config.toml
dataset = "retinal OCT scans (Kermany 2017)"
crop_scale_min = 0.5
pooling = "mean"
shampoo_beta = 0.999
eps = 1e-08
batch_size = 48
epochs = 4.9
warmup_steps = 250
Rows from block 2, named by matrix and row number. Rows with one number belong to one attention dimension. Each number is 500 + 40 x the weight over its row's rms, rounded and kept within 0 to 999. All counts start at 0. Numbers have three digits each. After the name is the row's rms in percent of the matrix's.
# v: attention query, key and value (stacked) (model.blocks.2.attn.qkv.weight, 384x128, the v third), inputs 0-127
# proj: attention output (model.blocks.2.attn.proj.weight, 128x128, transposed), outputs 0-127
v.0 102:531530460492533437530500517534522493485477404426565530507494468443497481538484518545514523491510550376529506560487530445441535527502599475483487537471480529505495537571489603507486480522493536422467520454458496480488558512460483531451489529478523472480521452494465523548470469419510466491465506530492575501523495495484493503460484485459494421532475451529573600559403449488522504516531
v.1 089:488536462515457513446486514430448490513541461472538539495490504499477489478500456568582528533424528543471421515559534531504518528476532532622492546510513557529451444516478492502493508425504499482530515527491479539518462449492518540453507526505489486465576470541533544437513457529519489477511391483546503494423412474490502486522429391569524537468526570497548443490503489500486506467570
v.2 095:458458484489515483502521526526482494577516582471533531511505535461502534481467511442547464444430515499564517570476500465530443384569524513475550438523534541489524495532465473464468536496506527476515514520532447451518505431545470421495494498507492491529474542577553491526497540496506491417530546468468537463464490518457501546501449503512397565500515514453418524484580407479536498434444
v.3 094:431475470468530508508510468532504511553545493524472486501499494515478568460528483486522445513477474526543512479496496616469483514531526517449514396473439487543538504573414436497412585487514461558509481477507486443437539449557549522502532439487488478540454465504530490523533471484533562463507527410450525517481498530479474495454498572620506522500500561547497465436549510512548514527451
v.4 101:499520527516474536545523551551516555472504496434555483567542527458555508467477517546540510454477552509549471520454494560407473507486496443503467513454526560553485475393496487506475441517504497523483449537559503523453469492547502429520498572484528502507472508525555533483525506467475494470517507536445401466526587540440490486452429573505555572484457454517507499505508412580443505503536
v.5 095:477548496478473504438527484459547518459530491491535527496425569524485518468515435517586500572488545517470539530548447572541484482433403463457456557466514537512481446541481583531509550530506521555470536487475475517511513529493476504510439385526503485479481471437551481430528475526431509515493507557524506551470483498427469519444464479480549500574513467533478433527479544534502596520496
v.6 104:467504527482493488494516497494536473543536462500523491487537437476472493563515472644421508440447510501529476452490429488524531435489571550567525515538450531541523548465536495505498508526573545435396506539514549499490446503480524536541504476522475482522535517445544497493514470419549531494462484497471547453477535518514461499482484468470535549540497458516614525457522428517430479586529
v.59 080:519552525542449529515512476530469536512581452432520485482575489550569555441485502534449551538465469546473506527533451511548475482551516527468467491567475561477517563496482474442514494460514488460451471525590494486455454512504511496537531443519514452496458556432599435395529531448491554503493485513510476461498568546489432483550531519449420551485484512502483512434494534493461453471536
v.60 088:421477510551483516509527540465492522490552480545484488487464511468540484504456460470496478465569550478481522498519519487519537447554458511537567577533442496526478510523509555511479503561552482516444547500487470516472503436413472520467492534533425460481503439429527487509444496420494436535561495491555496529492462449518535537532497597469465436543593504537488479538454522577400479561552
v.61 098:474441455492522492480481551472432494501532457464566485490505552509556476475444485603566450477504505467430516595474586551462500415528527498516510542515485486493519535558489511464465500531564527513492512615534527445476466505519516525467485511555525534438486436516476465502496398448540467515534491533447561430496432530470453569475478497532487544526471477508579526523506485516518466456480
v.62 096:503515526527511490564508513513472420483475528561543498575535530516552459534497489476468488488510529479458506443504474449471462560435458517443480505561460528449526474488590469529438424496484533567558503479514529387447439472515516433460498503478455471545517429488514492546524609480529530435558495533558549498528543474542487532533461516485496451551503550473521543457455566510472520448541
v.63 092:454445515538504523492525488494484493515538541601471449485558518524539505516572481512476487524514487462508548500464443497472544463514532541560535576561469467455495519527519468488541454584497490455494520624437578475441409473480464590433514517566478488451515485470456522510464488446492458564499449417505504527538468475497477492541517515522513518483496522545482445467447493540443460433449
v.64 113:489532553472466530476456474457469557555452541489436501456511509446495510451466502532507531524488517495493519535458454515470502534546518446470470438539551547498524453401508407536534555503448514490548465528514465555497465480541533548558512488442532522527553484496513522503453511540463357518470530493483452527491438503508522532450460493576475408491507498482565534548549546471546484598538
v.65 124:511585477428471578499536530558491515488496453528474555570465466520495475485561453477464494520546488447581473565561490488512441490482484468540576483504526465454487541487501540534483465531594507484407491485465468475512460532446487444456578431542514467563508457472461505515504497536527535454454555540472489523526542549497469485452552481478528501566553451507471523419496479463561579509476
v.66 102:473499481491495513479524490481558607459484532525510491464555452501421486457494467482520530545519468552450455429527492518530480528517549463466466514563569495475592502532447462475502467477499544556491450444501509510532474490522522508538472572453527534454496418563594486535458518505484509488560482556531527440466509522504475500502423461567532512518437455508532522435606483548424485486563
v.67 103:549492473534483484385504532543492594500485431515531577481522475556475460510425466559489552465515528582527549589463525531491515554485507506464446417384495522469489563476440484492562501483518474450440493509561483508417540502484533515488534503550455485503512470449453515465428487530446535515479585545489516497494497516511479465489574516458504483539518465483455501510522506553470533488537
v.68 096:539509496490484526566514448515536517490395540481518512512538410517486545491498492501446521484509519538549446497500543506559468556560518472549534436502497438453552421437488479528444502426490513495533498577453479571567503479523423518526514486479538501504486518549450513514556447502474515519467486510464465564524375545432520566506498511479512436529442418512481516459558517530522547529532
v.69 091:453620505535587519536437517447444520535525555450487528431434553534497524455522508437477512598417459500519476491497514452496508493523479508585496584551512549567486536491515476483534516510462542464452468501502485503524471470472467465469537522591468540456453503496489481562503514500480478474552482551556453474470483511382517434465522541520552523499512491485483496472430470472535464504516
v.70 120:475526493474485549439514497485460491483503524559465502495468498527454553452456483541501446514482510450454522479435516599572514554524517534525454492555521546487473568499555481521520502613486498469469481497468548543416440519483537480513536546416469489530483477521465525477492519469567544528460459437453477554466504502506533553454468435483494471584498450458525539494524555628511448530547
v.71 112:546518522520485585461373509486467533455455526544543556501441488571470513437530442570493442485526570563581560464447484511509482545525476497488483541488492519475510477457438498492532534485462526542496471557410488502493469493526506453516559572448490563460518531458581503486472455472517488523484536563541446491492460508541521523523463456493500478518442477480466497443503552536533575428508
v.72 090:561497472511523449477570584518506424483486520558502517534532528512493500508519473411522437438545475511531509598465497507452440434477490550535502549448549508492532483514473513479447535451517494531540540518517487482494477430408437457494470496563509505576612473525436540563425461475569542482498510499459496507512519537534564507548449449510447519487469466485470486465485455547485544461480
v.73 081:513479472423506535533475487539513515525486487507547496544581496484528502452520450383480497479516495474551428549510502558486485528528497462567528506458497452519513449455518474504541425546541522490448527516412447536512539517492439520535542556532543477571491506460535509489525440511523531493519602514512409582469479492476449515437531487508543504522461483520444398508546434487582516536480
v.74 100:513583439507443557493473515523510494448475504507582496505539482546501466515509427474517464532533453481501519498540497558543426526467482526498455528547471490461499541543519545463535460589610499508412558533513539475428441464478478429506544478551550501480504457483468495485491445420504548484552524540527406512528576515552476510483553451476539471526526501549462466513463450467489529432514
v.75 102:475569527462473601455456487534468502450529440517522554479454570445517511452566442499494432455520498483608497500525452530479413489480521553453510529523475538505482450465458529478485540521551530555501566501463451524494467472504497520464599496459513542511520473425505477494479426553516498498544591523527443543476501458511519512455489483566547536498521532500457491504526463440450511555573
v.76 087:481451501541468444447501586504496458488578475514468506533518511474472485593480556479532543539575476511486459562525535440436527500538553473489487436529496515492500540526472473505476494514543456514451516434522523481478572576525519527443445502533454545481451521447523547505475501549419450529504514482566560468441579516522479493512614557476435479438479560521504550499444482484468499535484
v.77 112:529490522528478513421445437508461537501451539533596501453531443459502534487466485556560505512533549499501463505475470562548518541484526438450418496505503592477448491413602437489548445556495495503497507459543508502487530536503528524490538451453495535570460499488554487437469505524449518477501474480509441485490514502462435558485498513563561493475480514427516455505586541583481511511542
v.78 093:517434524522487448503453467441430572501418578506470496530478488510473496507473456499479517536539482465493457543536476478493541546524462479520465489499515527465432407458561453547483532535456487413474438510529533526521521581486487482494529492547471505544484530473536531532558486482473389530527489563560455483460440481548538543441494557516533449532454483446499483541590539473574551490495
v.79 117:480572501424545584489492479576451509507518486529465533480444550485537504480534471439502436475547515447590489505512425492432421512513514533509522510515487484566487404528429494542406526469513530498536511499432485499541504529533424461487564493480507489515524469489515511535494496564435509423539537549483466556467533468497526519500501487528479555564503501508460509445462421422566512517541
v.80 103:444499533468532535538447524535491475442481455541491484553489477492486529496506481478487466498548537482543470515502490457515465522525513497481569505592474511526526474537504472629451552477522537513496454565400491484535447461499436491477475480479471508524535472415539511546526490529497518549471498532459545497491536460481499545427382489501510506527491493550411575488542485441638541500473
v.81 120:518630499497503502478548560523548455511521508483511517461523440466512506497531503483481474461534481425511579448461516453490411467513501511537487504475519477458455569587517511446529516530514504535515518435466434465481507447469471513502471444483547491457494491522523469501405525517468454399456448494485588562483539516512483515561531434568466523506526542448551513497459526513492544492604
v.82 107:517529508530438449477522501495425513474387422443510473523505489496511458510495556605515528548486559507429518561503445453490512480495542479547517521505490531475464564501538501501492495442457493481586460485518456474522433511507470475514448444508527547512479505531464475577476569488595486522509456563455588486540458526501495504513519485478474446566478480518620532538507579496515500507464
v.83 094:491549357516458520534558506536480490516495448500506492554500511541460414471484455453507450487490477507488470485527514506528503476445465568582520576560466536464503555574559513468529490527549552498523529437563515439458503476488461519530475454540557441484521477452441460479496473464553524527496475498491466523484488493537459478564519572481526556500537463533510468490421476578482434572453
v.84 121:481551491488464522475544540504571485512510478550474496498529474470493492512445535553488447452496478531497556424464520501533446501558560577542468486520493486480527495586499454475555465510523493476519522492479522578456525498510484519531490550396494465503481454542461493410440447478537535486447472438434531558386503471528540541544512470471447558502487493564557549547466531555454448480572
v.85 095:509586499537539444520476478502505454457448520436507558444511538494503501567525530440438562482516515509459491424510491530478528499509486479449557468509544430489555515473502566534507522453464503499525537435479401499560503486481489489451505443501547553483460523520584463566580541512497462442479509583534526449609457533503468510541515497500497490507525513481473570493541543414454458454506
v.86 098:501513460491526530600511483482542400507560476506474458534476489520541556482580463419418480540508526429522396454545485455488523494496446558578546544512491446465514472539498550497451562496532526513543471450466486470579536456487482464480464483515517502477528529451524504514485455466501479496527421424560550504499531493527508532483510497508493533483505462459477525393480507509564592497474
v.87 093:511539482545490497457486570482476454486469461496494494490457527461572487517507538554478551506511490480415570521541479465498515451541503485470447540511489510468454502520478515428548550434474458514528512416569481470501516492457540471494412552485484556482499496453499474583524533477518437543569467521594557506390502497572557461538536511528406467472511532564499488563455534487472495508556
v.88 107:471526492552477492544522499577532435506518500468495457519467540447517506503510553497477521474511523505467538428543484487478443468447546539529539528530480500484445602597457544464496532471515544533507532496501503511525421448489471550494520478480470506532481466491451457526474534490530530558490394500535640528461505494510447470555445547504462495579474540551544501493374513471466514483461
v.89 098:530489486517463565458551527425496455512510459543490519588472498463529502502455506485502558516491498545512519499472496522584450469443492512480488578534488553482520440380532457556469471456552500456499534524549482494429517510505526514516515479570505462492535485470463505430450484526487442590513616519508468510568521485562534501512539482393499510471470470583515509559500468463446462531509
v.90 094:557486402528515523553538476535487515498488467450452521486488542488496515472498459479445464426529485450497491435527526384496491520490481509569507473508486576469480573574488553494503563526510574415485514487492504408523476475505456493493531478496450477491547458523419522540538531489553522496526491492477535489441547494517486478514465525492468542586568552492485529437365484482537511501440
v.91 091:513486419484518458461510548514525509458472462521518516558493507570463494521495492506493507515481530479464483512519513620527584509487439473464436550427444474586554461485517532524473450463478521511517511551477509522481480550528506418481508509613513442482576459501492468484532429480486603485530508549515460482527478473504516538550560507499508517475477460496439524468552472550387447534445
v.92 103:547518530562522440534509509494510500443515455467508530504467484494569514501461511513486513447538569569509498530499474446466565527555447440431508405480432484477504421557456524598512489426460489516488473554494487482498476453556497480514402545460451534514544488537558504509461536527432531527537536546490575438456508523480607532498492541475464431467480522508461526489473520540516552497491
v.93 118:524525431518434507527487531523582474526478407498532473553532474508531455500513437560504571469483472477419509449533542551603460499384466563490455537505500533512475491505562442486536449508602523443513534433563468452466519554496483516550520483603521482453514534459466504509468493490476491491472449474497481490449494524528473529505566445525482531521480490570502453526481495513463516481534
v.94 090:453565393499493535495480513503472543499430485541495487492498541527480411498475481531576481511460484531408476494497496535532539428407468501474446627563464501541501563506487474495459501520559503495456528503531552518406482463502522490500540460555510471485567544503436506448532489519449541545478498490498452434477557466486517467427519457489546526506471467537558446529516450505447468487534
v.95 099:541521526532488447473488506457506400431505534511461502508469469495557600534501507570535467439541559494467511472446547465473510534479509544433484518541454464516484488569488513543493610462470498493529523532471497426548455466505459509473457520462453475505488466519454510553495568518413500536466442530519608554561520487502531525569425473497439485466534514546461527493454558503490507467461
v.96 088:502622421521462504525565485487522548474515479429526492543493615479486474535427513487565523513575504494438493480551441560485552553486470474480581452425460451534517535459526483493551464494450456495444539502519477512533528506475496503478514451411458441524478456574528454438507494511449460520500456539488540571491492535511482493515525500455595521489477508495482515492547517437471522492518
v.97 094:509494473485476540471491480554552576538374460473528498439541501501568486504501524435511563546498495546481399406427494521515426467472492463522485472490532570471464551456465508480580492438511452465499511439532518530500515472487482520539436489466502487523563485528474537495517515443508520482523581540493523507505441481504525451563501524487530517499461424477494522535468449602466519559447
v.98 114:497604491472501493530450470415510423496472455505564495404447506425559547498485478533526506486402479495503504556469475516514514461499534455488518570471493540505484448525506544488444487488477507475552499411538470472507521602455468495478472476512525507467462536455586451517441509503503445389506447527530498476471543483546563490535568475513515498512531531480483517538518582460491482561482
v.99 118:448471546551546476485470460426507425532491520568494559495495473549468487488476424522496504530482511535522486560510474393537552519578563499542553479505521478527468444500408518494415543507497526553490437553532605539487503481509534445432457483579535547487506529512489486496489540471499520570471450465496410450481419529533467535469481486483528465537465446488552493479516501536505523475496
v.100 095:473495473553531527492487502449505500576494578536521469389454416561465483449529496484545479468540553517508511411525536511501534510461531564502512484495452475496546505462499463459513595477477395506485522492477567504428535485476494522493493466511466557523446496533433509524419486473544568526493556502507568452571414466527411509456526508466456496466497491522459510451482481491528555529518
v.101 101:474463462461515542474478551447464517461495611570421484502483514490532462546467484476491445541550475464496475569457458450507462519503532484492506479505482571480488515515455519466489532530547574486440470518503559548450498447523492469485475509543564526537511545586462533562480541495555493483504570438428426490439463529533526504512481482473538486600484510413582484454472435455481493479487
v.102 115:533451521547498464500522512526487591455517397533463464484454565508504486537422525490585522570479417459450554490525471464486545440541499484466503512491585475500477491547528547510526432453451524486513513476553473501478544592535532492567472526517482495458505492489498515458491453485391455512508461584497521462454467533505546526485487502493477563500472497429509486509467519606530454532547
v.103 091:528480533512511430528498551512532423492472445378552540501406541506522581547502485464483508493530514488524551478511514506496519410435474479565492544470483496538433559560560534542516544388475458507530529438557475448516509493509417480503485484507503461542536537491521509509466437478512466397476481473568522492517471489486500477527553509519437547507518526512482570482454524493432474503516
proj.0 106:518521483453502455481526511523543505473519435463461545502489506506521513550474523495412544550481526508573467500479487531529433563495480464486468374507480623456429499446521562499520516457504446530454411498581465524488479517511514534580494507541495611522503446480451465489514563570506497476465476546436473542490483530541457529509477447525450477464501516541495467439506450470517453488505
proj.1 087:575585523492535509466530457467510530551481493497563470468494466567518426437513587516463467513529448483435505550484453504518500482480587504515456518486498439547500542484528517552468555568406439531545515529495452505436537442542497486502468509514504509510446498494493455538485491523497551426462502532519493470505586441434525594529550503431551526439554473470487469473489511519445446531499
proj.2 086:464491555537523523517463476531555483468522490543483514489558546442499455496504519505470581558443512525457567446508400482525549443475465456479542612564488520488518512472504471545516463534438492457402428472449470502537455516499456464491491533482439518474507525549486456503520464550478522570519558525547556479549570522431533482474464558513498500488511455478524540493477527391513558508511
proj.3 110:509560517507508520467464496510496519515516550484450532477505489466525448496494491524496546546521481494517494513446552390530486402425544505521550567536537522538466538516524453525555483426505608443588490486470532484570459554586514461441502518473553549447489528508523483428558493520444468553471568472561487470516533485473564539473505508436507554500510505420454509509479532553509498449516
proj.4 105:455504539568459451514479565456484499454521560552473532461511547504500517486496505513576471497455493508480468448558472482492428442549439431524503552463507504483511474454463497491522534604552482485513570451554517523531431500554480478500574502525500397516439489477519476532458451505481540497438573520551514522579512485500548490608475533503473499505506524475532601475522575467475523521493
proj.5 100:545526450519561574533525522524481530442493479534526535553408427429475442520529497506418475528599452478513456481508508488502547514468614557498503555518478519420535513499412512482480446477509429529549531547548481547506509524543484559482545485513508536492497514517490503566500517492532505494517531449476501494479490465465506518466497472538531446442489407465531553473470522462462495380494
proj.6 106:543511562458522520505467550481527473460457554394463481551488514559491547478498480457500485523500504440539494493456566498472585462501458483524484513510523499522484610514501494495499509508402487544463444515526532481506512489543470464454491550507555500467528542496490458445517454539470472475448469472563464537524563514465537549573543512483492579442449535487379475587418454503487545508491
proj.59 085:530481523465436508534454518576556531557456487510477480523417520465426470532533469497547532466530611503473470490468561447476429532445557456497528535439462490477486482476455497531501449504542473535510521567553524502528511624525492491458492454506449475579482456549425459468542457524515480510467482532460470503499482550557511518528445551507524512473445488438466520543488413524533557500522
proj.60 087:509506480549538449550506462625472517512496487554469475510503495520510455497534446520527466525461513564464472560450500493483466478417407533517519521515520457445467469509451453508498495424473536570542522470494529435496570486483538503557535486501545508496465534519482542523490571436474481515458509464471546419454495408499442455584524496533484487585519441517570488527514551497454481532431
proj.61 105:556514529468555461563487494477565431520571541550490470504490417476419488480502468441479485493506492555501507460489523506536461578547531576433418448474491530467485520413528458544546484471448521554511427488481526439561498516507434485552479500481483529473486489522454501479517477539447476574562469547517531487548561502472475503554447553549560509500485491499455467468551575536539522505440
proj.62 095:453464456527456489478519475471470547558496428513456501495496418434509590493469496582524550526528530515491435556526553543483447500545485543462434570510508468511457483563486518547446519507465504416454540560561440507548527544460503549557520542512491449461502494493493524504497521422487476473522513449503509427443474548495466553496549504544423543533472514533574472501497541484528468594478
proj.63 096:519502480515453520494526475498503511464446524436460518431454586536454516499455506433522452528518465527462492456493522478478487522455440503436500491528495496488503492483456458600474588395505536475476513462518495437459531552527517442542467494524467539524572525588471479445460570459491506537462575511488536443485454569479528452454502534557438467504513512418506513549543567548460520542483
proj.64 104:549554507436524496457509519490459526529509464509473492487473503573501434501480493517526524521562567508488478469511527583459462519396429473524605528527503468467487515520531494463474482498513526457476470488480454465533438546505508472523502482519559506502407529527430461444527505514555431487489567433506559494441507450527497602526510512461496517510469539464590449464472547562427460505432
proj.65 105:510473525529534492523491484515476419494503453483477501430519507460472478452481552501478586467548498505464582427580445498543496561488553480506515500530566526507465493487410472511514570527446449509555520500441467558455608531489446459484489477564559457473583505480555484535551478496498464557527487517493477494473449441440544466508491528551498465431447483488520475536503501592512435484478
proj.66 090:548488446486476571549487534502401493554469475533489491530510493529508487474455427474509444461515480541538502495457497479517460473428442454478576509510477540503616478465597509503491502520496522480524567483513479542499469563531448468507393454570531526494565473499490517481538511528492444487469510502552506544434556496572517503487523507537557493486528444491462514483504483345523481519491
proj.67 102:503575480575508457558490417490497438519529552471514518496506435467430576499478515524579428470537477464507550484500500452470458472519518547545471529508540495538512449552451526453513507458506532592480489522490528469477551516479464443461487524479558470437534498547471496506545531475412504481531454421534499506509592496434495443499437438559560445528547529494530498579528517520495539512463
proj.68 094:575468560467521505507452542472459487467523427515452482457562603550508460497538470504517481551488511530491473502462470521489513542398431428485493474523441516504478443522533539444520481541406494511506559480532495458532543508524557540518448482612499481500522480572519502490487474492517529520529467577568525481502541439600481502534531515418485558490529532509448468465495465479496441460529
proj.69 096:477531466528564501491480541514481506589592523494506549540501508518486476494517455488468425516499490498464468462515491497518599503581530490451485491475509536456451480467527519508485545469475429461594450531537494483424473487507512528521564468481595488514557594435521532488491439547500429535534513479428490497489451593534501517465552510449494582485516420507566518446518508506534511456505
proj.70 117:514447501447456512546513505412541516470553474489573548429486497557551459496497502483490541506489551544485523540564498532515527419486438507530598567521430527458525474555492495463469468418481473563520456484551521447438514565531536421552441482476527568493427537520442504465478433545513524533469482493466530490457449496449483540533486465524501515484521526494532545458448557486489539494440
proj.71 115:506476490442460465495483505508500604472448518466536449456461446420442550491539457490546497503492512496542500576522492515547503544530514465499485433541499487484552368514487534438492506444498475520582495434576513518557591598535491536581477454524525491470482459533531522419486554476516479457501504464451482511485508424499500490504530474489434524513514461479532464532539500509450430504510
proj.72 099:454505502502443454536475548545549602525475489561513477512478538404526500540523552520463538534473474455497506557521466456574443494533505462521434461473507438508498501449510475488501523529497563512508586396415504473514572566517433500544460434509424474491398553473519514519464555517522524453506464493531456524522499458523507498517444553556510450504511476527464502486506550527571509522519
proj.73 078:514533527453516487453464468432521434405504396497518498560436478467522494445471594546495512461558432540458509524445427517507485522457471517449486488527567480523448482515447514511496495514451555511492497509388522551560568472456528474503478394517513486464518465503487508486469528554458537535477470442545500508424462452495493467558513469467466526507508463539482476499498529517507583458448
proj.74 091:435465490512523516519546529472468459478544502462444453504427457421462578497551607498476528491473527517482523529543460461548522484553482527478514437539508489490567432544476506521555517498485548402528488475447491579522624561505490532519502523534478448456554566530502510571523487515497484512444486505489454527453485470446506441524463524541500556520515445518419557509467467491503518441502
proj.75 099:538467501493491496515526465505502514483474521510455467465360445423483402520492557508454513534556492485458537513464457499494476559507566500501542431547511605497497570463556517530500566518500582443480511482494496515546562575485483546543524493540546519478472481506484455480536589438506436495516550428499446515477469543460498502518489540477455473525473436505577498485527494550499498434481
proj.76 092:436519420578519475536512510532517485524531473515572465492521480521453535475511538542475526453443494491518549496498519425508521468536485583515460570443526466557486514429470516555465460565486491543452532472507425506519394424452563471475564502482501408534536488515488461470444577497523477537474505512512521546521516513528566498461466378539539439483502520466507482509512513436495504508537
proj.77 106:504522479446494502511439486472463407505480455530433461565449506445464504496507482506503492487466479609531535523493480554484545436462441460488591526515522477452606486553522527500538524479549560502412443534531523539520486552528485460512502557527524572471424480515455486471498499516494495505489486533554538512494549482452488527559524412510479488537475475431562561508465501555463589489532
proj.78 084:519496431471453468503500573495486488502568508494509451558520502480406540519476536499473504487481515509552525402523487571514421473383458513488526529514511490541505497504450503550542478528527482529608546542480462507528517521486529491489532416489547434500444463513433464502488539553546506516537572489575525474515554415532455474543530441522493526461533533545509434525469514547456457532448
proj.79 117:545472543503502474471488452476510572482529490504487498469437499469463465473488538573468465462545508494452490517513525494552494594518564489461454484499485628503445531409537544506523556512485508490483496524460498497478558511465514510498501465530520526517578486448521468535565567469516424517547457456542435516480390536540514482495590573503426456499431520496516490527538515558542501444455
proj.80 096:521534502454492487490564555498538592557530478461532491413497621529464464471517519525451567544546539483498483494545515522499497607495537529512457474501421512553562516463504501479501518504498445496568511520486528560555468518459551476493480449520529519495546473519541502429515510480472511493460480447498494548442417477470493443481557493498474464447462558467468531464529476497396400523504
proj.81 122:461493577486525497481470454489408477502479512520501526472455463457540579446495437531484580470510514500474505566483527513503568492535454505470495545523486469488532491451515417486518554511527487433458495497447528531473534493479424483452555512462511492555549551545506502488511479471511539588549460508441467514512451489529558499572503564439537417529523437495574562498458507588583500541540
proj.82 109:536490537579505482477497562534497515511510542448468539436540536573565463471538475482513448511536530480538421341519577483474437496509560455462544524515477495476520528458472481466494599499537414557554486545481542428464508495504448485470525536481538538512436446501542506468581475462501532451539517505467535483512550493514510515490458537471466511505507568445519490542465535473489454510500
proj.83 084:440506350556439521538482436477510432512534491537521504477492490483581460500525561510535496543432514474434487440512547495491545447510462486538504555466475460450463492495510448517516509432499472492503539473455561412506549538489544434423531422455460509489473521467526520541544529464483530553494460516526528482545522498457472456496482486465521516451554484523466497562533488475588575463492
proj.84 117:561500547432513531509417406378456498471461527508559512418498488502608590506504481523550535484484538459486545567452527497521530495521430520542516550470457501491483500522474507442476473511471531461425512481497531486501518527487499521481440462493510513546486506502476533566447446512483565534508424549473436553511459519524468501466502493431537472518542532479547523482482480467555597477476
proj.85 108:556492578526526480469466526511495492523505508515395475483471493480512527489517429469474549527505490537440477444518485485446468512489504429419508492555465536527434497464502528558504526477510460437535476511520529477489443415497471487586527551471457503560564495548557433427573553415534459463475503481491552481468469550517574541460547538475513505454498462507508550482430495503573446520560
proj.86 099:468422467481445500516441539531536502483511500559552501455504554459529422479468475504482599524452460471508485497472554518532552554508457465504471559487467463504457513461546462584487465549478420509487604433499517529527497511515469509475478513537482491493496468494463470506470531496549485529445520528530553526531431457572497524555560446495496475491483452631460499523557441512552418509534
proj.87 084:485534496541447474481494570536477511534551551497529480442480429486456556496506490506480472514504519467531501486463500437489519549603458497540493486507510460494555545452461500595524504535531454508477509526458530480526488493506445548488540446471519414496449552477479439446463529577560533512470552460366509473517556473547464566486444407508565504476518496460508523520589521506542456507508
proj.88 095:465437488536502541487492542510511532525505494461472517455499463453540488446569446509434467548510514471557494499504571431506542522553505513474519465442396571495466571461502486480465553511545450515532483526507539463496501479528511565468486507475505515481469495505520523491512435516465534494460493477413440520478496528555482446397492504411549494506531550520430568406550438505536420459558
proj.89 104:495518531512532556521528409505487466419505534492484508428538425571462465547558572529539504534452462509445504484466465519517518454462519521602556385507525457476474449550594487518526527575460559454495540473498509497526478478516524552509471478560483458522457508434518495518503517488497539436506610598562490525482510537478494497495514490475503532453517487563462494519487457519459512496487
proj.90 099:464491466553533486548512483535588519547554544523536532521501538453522484472492489489569473492564544445483512518557527472504538472552465539482509560486469515496531559485489414501508514457583428595577484477457499456488528542489504480477496496416499463536503537536500486467506503508432556543455453453480491488533432536511546445483473441527566533495476542502466427595554493519580492475574
proj.91 098:469449468527477469540501417488486463458487455490496485464482507539494529488508563503509436500462502517516441538408488516488467471443564503513506395483517479510513429477536512527503462475490522514539588506535544544523524463512515550535502450526465543544484496493607524574498534444457529484486435492551544488499567547483496458516494481616487557517548530518430462540488494395559572469522
proj.92 094:483541479508490446521530467547533577520482540511503465487569517529409536462490465489546479493566482438579479507553542472508439608444491537522428459502478476564530516491485455441520418526498444547490514478465558528492440496500480488533525568492490488508463552547533508409471487478497466472488442481487510530500499448552459487535495460530521543457459566446376469508513450437489497508519
proj.93 117:475488508492524564505545411505423401430481602470412499429512454510514592506540539508491439474496535519529461471389498525531480446509502505502522519489486442502526430488517533465531468501537493477458582526490512612519533486540478479452492514539490450517488480503532519539540453470474544492510520499586487519567513504510518467472485435500551501517530449561517537532499460478569552494503
proj.94 103:501403476550489542531546447459483515482508530466439550448510551580489498523504548487522422529503500568548507434466499511487523434444580509462500485497496555510529467537575565486489486528497560457528508536510465470469464510529489567501489551484450546470569464437510516510555463472415481494460503448567526521487592562479488549485450546495510525484494405506474533480577507462471553481463
proj.95 103:498443553539538454555524532547503599487530556506436471420482503467410516497543420553464490565497536474509463618449498527498515476508508434516455492424467488497577467477529494436521461531549464610486516489536568509488511481528520526490574463529526505547506550472529467459468466475491495447473484470521441490542445462520537471488526455475509505522544528494502560460460450506482444527530
proj.96 083:482532434452501506458487477556551439491531531536533457522420437463520472501473462508493490466515505475504510558503529569438522438553455502536520552524535484463488453456593511550488503501496587602462506557514466491470449533533541397472438527540520496506496467540479514446512464529613524514486504519443545438467501480485515482531567476558471487486533547470511426522466525511440530437479
proj.97 089:492489443523482441552497474443443552489479489517452572514413572486415564478527461501516588438529512448564406527604525503457515475515498469462554461470549397520533542510518468510494464518508488477544462527466489552529547432510478565467535461497473445524491506497487518499509490486506537472554456503497523508532499521459541527497480506549561490551456450436492524481492516550551521404521
proj.98 109:529562528450506474507468480583480525520521489436473484609569439555436479525494476449529582497497533467487511379536499457514580523506518454458555459493568496463453506602427489495539509520472506520474496488519506443534542521493533534515515485478482408537488456563443544491479522493502508520541480479441509545548518516468562487498504517411418534459485517518515529496550471476488532463535
proj.99 116:500433558505521536460541526535458579479459556494480471533507524516555513488466473423455473581510540538514506498500491474503486475470526553486499459523522556502514554449506590522473459543501488443451575440454539504546409537484461574477484581470513518441527418514455501536482529522467458513478503538516509436556518573519500440486441510466464483506476563476431445501471450515537421557472
proj.100 103:516498528475521451479483521541470544499464488530377480543463536476557488490529464486480559596483499499534499521522501381447588500427481546469450545476453536466493496532489511509498538529561596525500458545445568457534471406498507472430544462478505482461516482451547572543521506490503526501525424479507555463472527512480559489485536556545528476539524512511501550558545480557514468502523
proj.101 087:495534533544545523422464527414538525466416470510555602485447517584508571484469513459536514502537505529556519539513505475511482492566519523472523440522533545522541524478450519532487504551488446444527453475528497546464445460482485533533502495504470526462535429466549497579433550525475467536506475556496422475523496559513460563487513461506457410483482566507415454507438505520483460465477
proj.102 106:430507412503455528600471512442563397533508529498576432547530583491487544530485606493441537463438531549492428492523512470495516489548518444486562478494490445456514486499492439522527466559516467492463451485497440566436575525465510517462422516459504450516459496512518506518510465517522521520493503555510550483522530505490530523488517491453512517504525463426440510478483539424471521540493
proj.103 092:526568490517531540534427397531442531544511463531386475476483483529490497559505516516535566521559550476516510427546503460536553495564478488447554507479549517447504495497452529562525515497498478507531494541518457452476517466520555504503497427519506509543478464521496482442490448465504507492548469497479476536486453430446556451459546503547603494498414507567509551500586465490423539479511